A small CTC audio transcriber, trained from scratch.
Model: 16.6M parameters, norm layernorm, activation swiglu, moe expert_choice, num experts 16, width 256.
Data: trained on short read English sentences (LibriTTS-R), 26041 training examples.
Rows from block 3 of a small CTC audio transcriber, named by matrix and row number. Rows with one number within an expert belong to one neuron, the router's apart. Each number is 128 + 32 x the weight over its row's rms, rounded and kept within 0 to 255. All counts start at 0. Numbers have three digits each. After the name is the row's rms in percent of the matrix's.
Before each expert's rows are labels from the 100 clips, of 14976, where the router gives the expert most weight on average: "responds to" is what is common among them. Only what is clearly more common there than usual is listed. The data: short read English sentences (LibriTTS-R).
# router: router (model.blocks.3.mlp.router.weight, 16x256, trained with AdamW), inputs 78-103
# gate: expert gate (model.blocks.3.mlp.gate, 16x64x256), inputs 78-103
# up: expert up (model.blocks.3.mlp.up, 16x64x256), inputs 78-103
# down: expert down (model.blocks.3.mlp.down, 16x256x64, transposed), outputs 78-103

# expert 4
responds to: the word "said"
router.4 104:144129168067193141166105207117107113109152120158108185120119125145077147156121
gate.0 099:078121058131198138100123120153149138138087113145170156095093124074112090081106
up.0 103:180127153108121121140157130091108081095148153047044122114086119171135118131133
down.0 101:145112114170096150078183096066174170100104146086126093137093152163126109156062
gate.1 103:082098179106071085131119133171097166120135160144140115134101061105084156140128
up.1 096:202176089137151145107121095099130083126099086087135106137117192127173119086153
down.1 101:195179093101137155127114114146089123128166123084154080107103116093120115140115
gate.2 103:129181196147127115101130142169114149088143165177067132160103095117081175100133
up.2 103:162112059177173109171155146105189057157166113138076105151072126130208124128122
down.2 101:183138070157150117121133177098086058103106121112175146194087092180125102140102
gate.3 097:142153065123136142165097157068163059068139145127147129111130099167150124133100
up.3 100:166135074107106128144138164062154086067138089128156135132158094152123136102139
down.3 102:143153129129104148166121100173124126132166194090148122187149162164125118131155
gate.4 116:132108156121111116136129170137128124138062068139079196149120193106102136133057
up.4 120:126152184148105152088119113139082143129086122126048219108122153099154087118088
down.4 111:130103076113152110089151127112145135136134102156079080129093068162229181076099
gate.5 108:125101139125127148167150113071128085136140104134120078151138183107148209072137
up.5 102:100116134115086153139126080109186101123116166126106124130071167154182118106124
down.5 104:080117145088102136105119180103100120110074145114172151088198089154050162111149
gate.6 112:156117121157163151101150111094058115138089178106150122146127121112209113063097
up.6 112:155173126178182112120164101069087079117066159100166086151111126092193102059139
down.6 109:110103147100126060150164140108126143186139163086152129105125199150132156164109
gate.7 100:130132119160152198153138088158081115167130125115127132098158165107148131115119
up.7 103:151165131175127137130116151165048110106136151127095135054130181099163141168142
down.7 097:173185153137084100146127144177130105112122169123202109144144133139095125124129
gate.8 090:123092093116178120149097143129154047152064173142086066094173122144176127118158
up.8 091:108143184102128135146123115115108138118138171150154131066168174118081166089109
down.8 098:170134161182115114162163061149130131141136138095105093100158140172114093106090
gate.9 106:106130107058107124148075131128171108135151162154083116080186128192158071109163
up.9 111:121137123134148198134181086103090121131097082135134144177068134139145132126104
down.9 100:135129102144166128162191154125128106101082058174110117163175095114073138139164
gate.10 089:110127078105119141044111096167085040191129130106132155094117163143124224149122
up.10 095:134119118132088122149125111101163157097105128133119125174141154145056101167182
down.10 099:122098187114130054142080117103119069120112093084134113074121146115084155126143
gate.11 104:130122192141151184103148154088167112111132085095087148148140183081193138146119
up.11 102:096125134127144189147114176072158162120144100115152092178188138131187155093132
down.11 101:132117173156133105148123159183128138108144135134094158124120161097150104150104
gate.12 100:101088100097156101140156187167155124149117112127113123153140108142112127125132
up.12 095:078100086110140128133155174162191137125130126146075114202132082168115111159173
down.12 096:110115132137152109146117116083174154053088089127141133120047132083113102146089
gate.13 105:100118205173119141115121074120134156155155116108135156087144120099176142133074
up.13 107:094132115141106088177084114116157117143122133138133103119127100130121108184110
down.13 105:148149095124101149103146109106067113104125086208202168116119165194110065134138
gate.14 117:131103143139093083181122172116158168129101122198112121049112211091095137086168
up.14 111:138118122128153162082134116179095096132139148137154144209152024163119136145124
down.14 109:146068128178137112140120110162113113107127250125129145129183153051133135172080
gate.15 114:133064164168099123075060139169082063154105151074103087106172209162117121105153
up.15 107:147072138109091122068123122129127070184117145098114115075160213145131150120096
down.15 105:112150174145102145141151158103146109154104154126135158162158095107121107222175
gate.16 104:185165186149178123093118116090103102137046136126143132102106143131135146078217
up.16 100:139147164074185092124122128104083158171060115151143141105132128152108110109188
down.16 100:126144072118185144152108160143117103078112120135137119131143198122078086176134
gate.17 093:065103143114117139171102100132094144109137186093096151138147137093089129143130
up.17 090:093061117136125152138073041134111144112094137080081202147142150075096110098084
down.17 101:126117112139138155167146110145104176144156133159063098171120106022137177093147
gate.18 097:164149124147131161112121126140146134094068123099132126067086079094075118153146
up.18 099:172139115123109194126126092117123107092088151114106127072113110106108152181130
down.18 095:092119093136162137097141181180165147125084131142105139166152146101156128075128
gate.19 092:154078109196173140215084111172099194127135133168143094151145112159133140135131
up.19 084:101156160101091109055192141129167119134115076081163103075169130099152094143097
down.19 084:182160116137097117104160098062154089110140101136177160164038168080101106104132
gate.20 103:130117090094106129113110144142112111157090085102150107124134150080082133093135
up.20 102:148168146141143106114145102144120127081188187188113129126131095165141119159128
down.20 101:054162194148130128144130132126159157089119120168139117106152134115128085115105
gate.21 100:155158093143219147108157172199093136164160121165090144139156109098081150128174
up.21 100:069143103112118111149125076132080187088139134119152138133093141143111180105144
down.21 102:116144194113118157152164120162115061093108140093118127156102097172148121161113
gate.22 097:155112111132058124171131130099138121094124117127152138127142140118104164081126
up.22 102:113122048151159106119141102146120130172138078105152124116133171110144122161156
down.22 102:117104131105120129139173155125152139118162086093145154140132135161126115126148
gate.23 106:166118106103148168150146122170113127137165109082123074109136094171107145152127
up.23 103:099177125119125122090163138087148143096081143204133177158119159142127117109107
down.23 105:121153091068174075152101149148133171164155166127186118080115159132165112158128
gate.24 102:154133121129104077158173130100121102119159125111091088102072139179182130157178
up.24 104:064133152153135155149102100099215147044139122115147164088158122116106095155091
down.24 102:105136133089083166155118144138097137132126160122171159116124099142075080153157
gate.25 111:102100175116161138136100118075117107160122102098114080163126114108124137154157
up.25 105:127151106131063177091062094142106074173129103140106086159169092154047185160134
down.25 101:136097122103144152114150167122130123163073160119178118119129128121175182134152
gate.26 105:117103105142098116073107133097117176095098162104116158136104126122166073129088
up.26 106:099096061140072133098098173094104177091109153133186136112145118138185096111109
down.26 104:088131137099099084158099106098179126083089094075146116097093127116171151129090
gate.27 107:116106131106113156065129170120094186151141184141116155171137119140118106171135
up.27 107:127142153104090110136161115129135137114161124127064202121137142106164124211114
down.27 107:174126112085195135166119124132128146129179119145132081078039117151119138136095
gate.28 097:142171116150114137112181110094109109075130098079080124090195087105114186091142
up.28 100:119151163146118108144153105140127147142145167170120141071089177136132134129116
down.28 098:167148131118110135114117129096130128148136177179122091185158146150112120118130
gate.29 100:127101133102092217119185116078063168192083175167102158061122087119121124075118
up.29 103:115130165117188104096118146161151083084133133084176115148134162099136156186125
down.29 102:085090148150173101103098099140141130143101124165163161138142126049135129181163
gate.30 092:152126097112185103116060138170159100133145159144166141169092042123115101114119
up.30 100:126135152114114082092167085089168137179120125098156112149157101119169136194124
down.30 096:101066103097113170052107175058147164150141193178191168128119086120085101075117
gate.31 094:092089135102177075129087156140101114150125142097090103108135146122114119150153
up.31 099:089085146102185037130165093162118157106128162099111134128170159094156115146099
down.31 096:108133148110104144109149062206118124124148117175159123079101145164145105155170

# expert 11
responds to: the word "was"
router.11 103:156075161170156077136149150075113169138088158114158100138100150118208107095078
gate.0 090:179067134116074049126083150131154125153151106106173163120136171146078113156066
up.0 090:178105116127098085106080140125145095159141119082176164091139178119108094133076
down.0 093:147120154117193112173057100116153150149144138170145158128158118121091138126168
gate.1 099:155145153174150160170142098097032144140131135177131165136175147149135203062150
up.1 095:096147145189166100071075127142155152151154078176131129166072154089105099154145
down.1 090:116109115173101099096078104134215105166138110164094112125120152175105112087167
gate.2 103:132087121112112130117169142122110148166156082173148152195119047088183109116100
up.2 102:135156175081170098155182102154138130125166081131159147158155087082163165148098
down.2 100:161194167131100176172157056084156126124217086116058120170137083130109195109141
gate.3 103:175168158139169150130069144090144101100173036117132115150050132077155125112110
up.3 102:173138149165131136105097111116136085086139093122123095168086158063160135146113
down.3 102:130162147165144116105123142099184127088123145175118150116090152190184132124142
gate.4 095:183165121119116145123169123100096164176106136159094143146138139144080087121099
up.4 105:160143103093163119123137151117163133068185106100130147104148139124156119177181
down.4 102:145070087029100114183155087103105134099158142084075123104216211081086152077100
gate.5 116:158123109190103097095123096089119189169150157134130125060129126175164151164135
up.5 113:177130134084125111130101145166159116088125114116142142170113156107133114129153
down.5 110:179164143111112118154121139151097120088140075078093118179161111154056185126207
gate.6 104:130109136146115100164116101114113083185108128132118163189170158103199162161095
up.6 095:165108103096148134134050152138142095103093112099157109179143173107173131152125
down.6 100:197130157172116118050177081162091132075146125132102076165110141139154145119157
gate.7 087:169117172129130145162145100107117058085101141118087189160105151085137101116141
up.7 092:149101173171128107156112101104106100111108139126064204154124167105123105117124
down.7 089:098146099136160086143118140132106112137152163085202145113104131081076186058121
gate.8 092:071133121096135072160182095136089071145157082033124127120150123136074119126106
up.8 088:132072139117181081120164109119105131146095085122142161146142128122082107133173
down.8 096:141091149114131200158128105143131105114122168137046126150111075089145166175159
gate.9 100:135104095134111131105114082150117144134090123084162111122117079148135114151215
up.9 101:119065105121123171106133149157120142168086143103229121068148090090125104079156
down.9 105:091192142100079136114130146065141059140138107192171116114099153175101134167149
gate.10 103:181122131189063137113150072126070147128135177154045137147110118150117100131113
up.10 099:073119109095118098121184181155158173077129132108138133136144123126150130111137
down.10 104:105104150119127131146150166112157169082095138198128161187118178155108087094150
gate.11 102:143099116128159129075102097147141121113155177196131149159139146155104108177111
up.11 106:158082120118121158099144142139076152143125116178157120105137069130100101115107
down.11 105:110144102122093153153167126117071100107098133180179149148112183123137109169142
gate.12 090:154143142117156134124168131087090184149088133144165135117136121122108112063118
up.12 090:179192168107175116127156155084106188152099112123162128142114113114116127068102
down.12 089:138070212131124161150063092069132121106087129108192093136194174152126122126102
gate.13 094:163172156102113186098103078143154152177094157148076112115149170136133136158140
up.13 098:084092060171129095210174148107095134122167093106141106169116121080074078110140
down.13 094:156160098133156153130119206111091112146119145156173095155080114151121100126139
gate.14 104:149095138169076094163155141067128060191145174173082168126181065138207143117110
up.14 102:147134113170127124181136160093132076148141131186112165115150070135196103107092
down.14 095:107136146068117076157133179113150124096141154190149103172129147097136197105115
gate.15 103:154097101158128111137132144097097158097095166074186072143162151093110153125131
up.15 102:160114078125155104168142151104132126058099170147209123121185116063102159149112
down.15 100:093080096159178087131156139197053175102160076137144090106125115131118145155158
gate.16 107:127114122146041126082120150177221151108070156038126143088081135135209135151093
up.16 105:101124138096118135105121159175137113080048122133175157179019129150174088133132
down.16 104:136105063129119126135154162131159135197138144123077063134133118122151068210154
gate.17 109:128145153182150058168131109136061162146148130169105133173100112126127138115156
up.17 107:116178156089091098122125163125158117141165117167169085090171131122118135137128
down.17 101:153191050152131110126089124138155176100162088113093110170132093155125127111168
gate.18 092:122132159121116124167158093151115156154115110107103161170113101203141141150161
up.18 096:108134152145092106148141082178118146175146123080111162157104098206173130140155
down.18 098:134109138119100119143126088101126211088071149108102121114135208115131118141125
gate.19 100:129113097126140133080130149122127160168090118133102120110128124157073129130112
up.19 102:106150129047119167091134106180094119065172200177121122062181129144060198178153
down.19 100:170152069091146157143147136102176135089156099146086147138087089107156154131122
gate.20 089:166112114163154128100124114108089122127138145153076147140120162074135143157121
up.20 091:075110069087131185000158132102130199109089160092123183148099178132113126146173
down.20 092:088132137095123127044093170161168201154145114137149112113075109119138169106126
gate.21 094:115168078137133137111123108058177079098206127145120107106128199090181145145147
up.21 094:156109088120107199089151122146079138066189138128100100137089173110150143127097
down.21 098:094156113149196104136111119095187131145125106095177153115119120142131148146124
gate.22 099:131084142071135116135167204178054173103148155167128135117106153052103124139130
up.22 094:124150156124079179165140111109181126140126076091098139140099098161120081127154
down.22 097:192148155171136106157127125077102143150166123152128087129077145142087148104162
gate.23 097:133018102121153079111123092166101097119114093160095149143105152158184131093131
up.23 095:105075115120127053122171072164111079142098137150126097134083179124156090091123
down.23 096:144130157122030120135110121113159140120143119143138124140094102142079107082158
gate.24 104:105121156113106045156178146080166162130087096132075152122093138128152112205101
up.24 107:077144159095100045152143140104151117108099084136081131129092140089146110161133
down.24 097:122087169107150175120126145157118178127097108129081134133129198149158114084096
gate.25 093:112122181122100190121126152128142133131145120125115170133100149128147108154103
up.25 095:147108157148150171107085118094174089165178132147134125154075173124167102162080
down.25 096:128114135153165099079147044188157131191162160051137142167099128105132184169177
gate.26 106:150140077090169130189129118143117108137121166146195119114086187148140121166122
up.26 102:176093059082150103170133129142123149114203130147169081123118133129112116133057
down.26 101:128085167127094101096124090139109142171102135164160118137115167107213128114124
gate.27 094:166127176124125117124083171124151165155149100067116214151072162160162116072117
up.27 091:100132129147116162147173088113141116110124132122122065103150115161083181155125
down.27 093:093147162070131128141128112116137076127128195141172141137124151123137099123133
gate.28 105:084151113115132125152097149130100124125063126116132116152141096096183121098134
up.28 097:102093120102116099182148129165145141133116088146131128121113116098186107137133
down.28 100:088169113129080159135069162131171144158106138118065146078165068078123105117139
gate.29 102:093178162151186073108142135040086083130154128116106129098134157210124117146118
up.29 103:088148153158178043074132163033059095121145124101134139097158166196112145141083
down.29 104:120115123141092105135093118174150103168124135131158097154116138120130181161122
gate.30 098:163113150092146121134116120146132154135114151104166107092202093165125166168135
up.30 104:118141121119130172172139121144126158116121081156118135076118155090177132136111
down.30 101:148176112122098128137134116127131127147118115091055120117124143135153137146171
gate.31 091:151119146138130140059164045172069116116189130207152172141141155152159089100179
up.31 093:145071093185033142157116143138170172155080122084181105135105093121026157175152
down.31 093:098135148115117088155108166120153123151180129175177135141126146104185113108091

# expert 2
responds to: the word "and"
router.2 096:077142151109147155158060164106180153102118158163127170086125177180105111167146
gate.0 095:093099173111081114138171110128139124143081131121146170116098175164111094143110
up.0 091:143110148130151123108115077124114147131126124154146061119123114139092143091147
down.0 089:182120104107125058105157120153120175138111118137081162141168154116152104125141
gate.1 098:129149099134133096145125086090172155093069086132090122124149111117156136101140
up.1 096:121132106149136120152130109080161142101071111152141105122145146145094149103122
down.1 098:099071123131147147126091120078077159160067137230146121145148171070114121016194
gate.2 106:171107146148099105098126160132129155089097146100129174034095150087119106148180
up.2 101:116122122120124107112131159144129154120125156124140177050071130089113089125175
down.2 101:163133111171143131045113173113162112107147155125158127102021124131120119151064
gate.3 094:140151100201137148108164113116098103176153120202141105154140111085129132117172
up.3 100:190160096136103152108137081119128110101110128126140095190087085179129119126113
down.3 100:128128137162122098132165166040109122125106138170144137124149171144122088160128
gate.4 107:091179166138095190178150156145149129112128105175101147127160111111094092134130
up.4 103:113142176167133111161115152126091075149171151140101131082086133102085090146131
down.4 100:118145159133102076125171127100127121169111110158177114120144124130159094093145
gate.5 100:128151104104121082148138090096127068138152080194162194119092105160173115147110
up.5 097:121160101088138089159153112092109074145126101210150183160098102137193113139166
down.5 104:071153102142114109123168095131135090123131132141153100128125049099176092129103
gate.6 084:161079206190131084135090131200119102162159108115122114128071152165143098134142
up.6 090:172168143118165115082079119161143157122137106123138114145144172152089091097089
down.6 096:094105174109189117179143107106095139171151179111103117096122094182195040128152
gate.7 111:112108185170105107081182127112091179122044152147162134151097161129182078110192
up.7 101:138135069075121156161070098151153070113245101109082118106172108122079161129055
down.7 100:140109100133141096088150105207127052142092118112150108196194127126147097136140
gate.8 101:126126057076078111130148121097177064127167132094127167145116093102142139083116
up.8 101:163120073127088086127112124079142104149214206108089150154096106089157130145082
down.8 108:097152112110147171128132083154149127158177120143106117154158049127152123183105
gate.9 092:134155150120149119130147175174074120155158093154136135116120175145107146137088
up.9 091:125107126152103169090106121125192130115081184089116112157084081105182127116132
down.9 098:176133168136144137088119084124154130126118115170119121119105216141151076130138
gate.10 111:120169106180141097133137166075135136125106103085094106171136110167183097169086
up.10 112:119162084173124090121138181119119141113092096094078082151126118161170110135117
down.10 102:148158203116044151154105135095122145151150104147180075123139111131085196159130
gate.11 112:152088134205198101125069148099075103166154216069086156091117111150145118129140
up.11 111:159120133173170100117048136135093093159152208082104155060170132153171152121108
down.11 105:157096127123046073115153108130143183127091159122171139109158136110117142162170
gate.12 107:124089103103111156106185163178146146149092089100139139144122180099107127088156
up.12 103:136143163145130132168097117087118129132136162158090116131115056139124132203082
down.12 097:088118151129143161126150116143112118147167118174168179127138132120098097124129
gate.13 096:149137124134115159144093147163112090170169138099160090168050168103120081084138
up.13 093:120155060139122167143104113134109104178176126132166127128126122114162122059135
down.13 094:091138120087122127124100147152113136092167150201130111155147122116086162137170
gate.14 098:116135169183092061124123118130122126191106148124055154085190129116123191069120
up.14 095:073169147136098132067090050201122164118100113122118161143141125151122111089113
down.14 100:087184134160132156098089145108117127109179123153171114121075108130098129152126
gate.15 102:108107138070070135132151146162132134095162150105143149105125091126116128114158
up.15 103:170103085171112077156139078175129112154090092129120080096138158120094133099103
down.15 112:152203127063158109186137087100185128127175086107131085145168112144065101142109
gate.16 101:147200091097154132130161119146122164119070158107049106120099125158151184156157
up.16 100:213149127144130206166140112084144092168112090098089109136129162158116175120112
down.16 104:111185129097128177088129147137134085158193104112075105140097124084129090223135
gate.17 100:122102125113145098061104132177172125170154143124177122121165194150138174123122
up.17 105:071195099120124127180173176126136101151099155118068115119136157138123128118118
down.17 102:125142130152142138162154161154145186137182176120097084131131125094091169123154
gate.18 102:167104121111112097119163172127168101127111115185144108202114168083084105084112
up.18 104:148104102130097137132130130165123113113098118157129098132156109102111104066116
down.18 102:117116057108109138152112120134178162121076104119166136109107191120132150144118
gate.19 107:133130128142119065172146154150089124076085163177150156175147121148170137108082
up.19 107:115116125079176204085113113106132132155135091116127121128112111096048110148182
down.19 105:052118087186089140118112121086158157129079127160148196165125143161149134126125
gate.20 112:168167161159140152135126165095237114120144088106142140130058081173155099154090
up.20 107:090098129152156080098097120165049149156100164122150106138191132072105125068158
down.20 112:072133159112109098112143124105099145149153084145093126128138169069105139091126
gate.21 099:041148202178116091106117155180126129161081164117130115117053116148127079088118
up.21 095:198106065055139175141110097076150122127199114141133162156145144124146153147150
down.21 096:083193109114118150080109079116071098102120141134154089113046075086153148149099
gate.22 091:107133143181199102123146120171129100145123081073172131170080116102175067167169
up.22 094:169146122091085141115075168060123183152125136175107103107125104144109182071070
down.22 094:115166110099172109155070136108127151124137129155108181131134093110135121151118
gate.23 094:130122136137120154128133143151139149151086162161054154096102102172128193116141
up.23 093:150136159132130121108125177066155146103100136117189152112171178110176068102109
down.23 091:072159126099081100106093116113125138115181182104129150190152112092081131103144
gate.24 089:141132087097115064146130152174176114080119158080168140194121148115070111162082
up.24 097:113119112113095221101112089118144151180144132193115081117145199085134106125197
down.24 098:144159095098120162106111153101131074067091129172130143104166063144147110114150
gate.25 104:176155122107088129175078136141118122107118160107215095125146090143164113070101
up.25 111:125136131153179084072117151148108124122180101101093129128103130148116159141112
down.25 111:111071158156101062123101103128129159085157182157092166079154158165175150107122
gate.26 090:107108136151101098177112172042098087054158125120103106154120072077092112178161
up.26 094:164126159082140161076177104157126183208088137145131128080119138154144116164151
down.26 096:098143174174143156057095146178098129133122131156097183116084129155101129084182
gate.27 101:101101091105193115146138112177155086143212169125118168183090160137109114130065
up.27 111:106136153105096111132063109115142156119151097170146047179117036056119144137123
down.27 107:170117121117171142097132103171209132102129133166112156140094102104096132107114
gate.28 089:140126116129135146123110192122175130134149139170098130218111042091145132074160
up.28 092:085079144135098158109119160095160091141094118127161121145150127097135130050123
down.28 092:135105078148136118125115149143146131153173123087140093035141177050146203071100
gate.29 105:123133154134120144128134116111087080121128178171178128085109129115075111120107
up.29 103:136126143117099158109159109123129086125089174149176097081129162135038112158084
down.29 109:081145174134161046131110080126076170131111123089097085112159135134177111110053
gate.30 104:101055137054141130135054151123148145074145168119094059092141149144102095113121
up.30 104:125148070191123133118160091130100086153114128158149108172090144108123148163153
down.30 100:164138156169130065158162138111174131144127115120118116149161126145133059084115
gate.31 097:159157133164142180154149100150139088127159165120097100158154129125110182152168
up.31 093:151116143093113094111093141093112154173122118174153172140115143117121089172103
down.31 093:175099159156131114063143115152143166170138159103135146155125093148093101134202

# expert 6
responds to: the word "the"; the word "to"
router.6 102:126129123150100097121152111136098102097182116149156200104121196133076149112132
gate.0 093:071115123136089195145118174135146126114086220105162120013182125106225090131089
up.0 087:082113065124136175156167115158155162141112193146134167096102142118108109217062
down.0 091:089146105172174138142102108118123139222148140182089095094135148179078145128075
gate.1 096:067136124137164110148141060125117079109166131151152134162150133130166138188121
up.1 098:178092125090096168129161152129106200145159127146094137083127091112034115109176
down.1 094:097102095118131081151138053173135151106095143095147088123155177109141136073117
gate.2 094:125143172131200137127064090105112180109167148119166197085108129146164175136082
up.2 095:113183124109163129173152104098134185163065102110077159121099122101130165107118
down.2 101:162152144143140109128102118121099088150157142167127150155025079102138148090098
gate.3 105:112087122136094122049166123163070089181156082174127086162113138159105137147122
up.3 110:150133092127131143062152138159072112146153134203132099145158085154164138163167
down.3 105:051186124157141075141145119170162116132117137125097123115171156043127130156165
gate.4 100:191125137068114120151142101141137078177167086063149173144123155161098119090139
up.4 104:214165136084135177149099105157128072181182104094113148152139156111112117097105
down.4 105:168100119176200156188114206064123150111116070152113142164069140138131111136083
gate.5 106:176167142127117092084098113135130103152110147155092183099158125151151108205139
up.5 109:091087171136169078155200120173128113119155114139146068119121123122049188055132
down.5 107:153134155150140079143147169151142139152128083099141108088048125140131126179155
gate.6 107:103147136123093144107109123120184154140145152097116204123075113183076133104182
up.6 105:173137124139165134102125091159122102142120092075190113136129181125170116139079
down.6 103:131155135160052172163130114159109135155124140102146126146130120064131130070063
gate.7 103:101152159119144103122130102139099093118177059110107114161166112084170156126082
up.7 108:089146149109137121142095096138107073090160067086112128195180105070173179159106
down.7 103:138145172119139161086195078137126135141110175123124188196170127123173168116092
gate.8 098:169112223127098125134168127158140106109106120112129166120129133078129141149192
up.8 098:124157040122108149126128123131142133124079174203141131102081101118109118153083
down.8 096:100188105082178111146066139073126151106076058174125120116064147120131141091157
gate.9 097:168153103101074145138114140113067183070120182054185193099154136139131159108164
up.9 092:088145076092078121131189112127046171133155178059159172103154158141118158110122
down.9 099:106067094128126124099108149127165121156126076115068118160130110101055117117101
gate.10 105:124166089085132113159120140147161117138124101187129084146174059132102155113138
up.10 105:138066178167089123115117103105070149134149159119088168118125167091146107130128
down.10 107:132109132123069169109083116092149163171164035173124141092167193167125140120093
gate.11 109:151136112158147143141159078137172124180141142109089132207143061110140117160124
up.11 107:124103134075074111120132103126063101159169145121118098167152118150162148108093
down.11 111:102129078079056137114193128162135132094067120097138137146085113088126177209134
gate.12 096:123132114151122101112183006092152099160108165126160055158120145167084118098135
up.12 094:152139157130102174146112112195102083123144133128148143151113148145129107111083
down.12 094:139135162189139116115139180143139098142133146081130165096163058152125181156135
gate.13 104:083201145115102182152138059118112115131167124161112083132124136148097136100150
up.13 096:172040107132156076079099181137120162129069121067165173095153137096179110154098
down.13 104:108113159123130114107134193142119157087185083077123118149132130115139082073129
gate.14 102:141116140112082097110081106139121066164155111109127148118175175132201145097136
up.14 107:109136094064110131119106075135146091167178126116130147100146173130131123119160
down.14 111:156144121113152090122175067145126106130146151086146157177155091091101130148179
gate.15 096:140042178192096155058163101152120179074085062096136186097139140145036162106132
up.15 096:117191058042139098160085133081105113133148194141150082147125079113153075141130
down.15 096:051119091181086102059201164165154132199157109126158157090134116078125077117133
gate.16 095:151110101159127142099110150161084100158160121140167126081074132114097119074102
up.16 100:135132111130147141107124120084068156123186152137107150107080145121124093086124
down.16 093:075137071116076133139134096092145111136090074164129094091126101129112132222135
gate.17 106:143098126138099139136130107117108126141094159069141098102144167109189161138078
up.17 111:183101150163164130104114171120191154157090142163135099092164110073106167101163
down.17 107:103015119140153122144065139155151119092131121124099055185115160143184098139099
gate.18 101:121149118144089162127161101167122173068128104147116100039091059144182086123147
up.18 102:136126190106146129157079150092141146150111148118126167216142129097098163155102
down.18 097:108093094175115088135053121135111081124092069127141164130165103132199083152129
gate.19 096:128175075173124104136116102154142097167099151089119044080158103123155118106140
up.19 095:117116146139092069099152218170116134108110096092140167146139155115131173153118
down.19 099:079147185059146128131146110137070055118138122173120099188120166129115085126102
gate.20 106:154120108113116108108175094245103128136140162143125112155148151147068134170141
up.20 108:116123131143122131119111107177049132168112130059149116125140084143073155142085
down.20 107:151195133134142133142155182139107103161141142170164163129145080178125143147146
gate.21 098:034133132098159133108170168110116115156124172104105123118118107156131103115118
up.21 093:056147156111177104142162161111119128151139146103084152092096113128096127120096
down.21 100:160140137183125144109165077149080147093117100140104199096111099150103116142121
gate.22 100:125169129145096186176142179086111071183141114148119089077195119123086128119136
up.22 096:145134129098108135151129186152115098137152147092097108089113163099097191081147
down.22 096:072123090097128112165111062137116139162171141119149073184136092127088139085074
gate.23 111:124085145121131132168088099152128124133117113136138169107131137123212186101138
up.23 114:096133121175145104084157110088134099122188149128103118156130111139096109154148
down.23 103:110117123093115146138129175138170161149171093129136136149171128139197160135150
gate.24 094:141111188135144107177123098116135077062153135148164158107116199152107089178082
up.24 097:116056138113161150159101150129108136161135115059175137119147132113140104157089
down.24 097:093102154087085155136114116131096183126130121090095142167116184130144123145141
gate.25 102:125123101108159124125163168134111099081123226161177116124083119120154104072048
up.25 103:169167141086201111115166219107189104155132105187131179192058118095150102141060
down.25 102:135103144101137121179092086095122123153096099140129145155113142183097113135179
gate.26 099:119117168128133150091096157174127084133139133124145122165120119144155147160145
up.26 093:119142163146150126091109177149131104165119153157141131138132114146144167163146
down.26 097:114107100138134161158182163108110104079139093097081131097097123107175148150126
gate.27 093:150144155113149170095149174116072090129135169134125099182105146171104122091058
up.27 102:172099108102093141171110117169137105097165164107140142078145131051106095108196
down.27 099:117127102132147167169132108121178147164085093125113147085139097131162152158105
gate.28 098:134161180139146182192140119108099078151168135121128080130145088168057185096130
up.28 098:136171092112122110060099108131164141131120189165082152080071134138174122104048
down.28 104:096180092173076117123165121066107173208156098108149176114126088159123109132098
gate.29 101:111113123049167129089110156114084177100086149151112166167152077103186134145100
up.29 096:118112110081124112091125161110101135115116150123146120145134114135114096159097
down.29 103:149140139122037170167127148124140105134147074125162116101165107127130089114142
gate.30 091:096128148111133143109114184110100102180154191111132148138120091117145106163086
up.30 099:047103157154098120152131098158117135155150101068043126174142126143118160144095
down.30 097:198104092169078173088175169084136099131120094145161101073165179126143069115112
gate.31 094:176097134136119149129111107180181085118156137177141113134160117130186147010165
up.31 097:099115125119135151124125197125076148154136086074150110083056126112143112211084
down.31 096:114121142112090129079053147145070079148095121107112090101113111086098125107115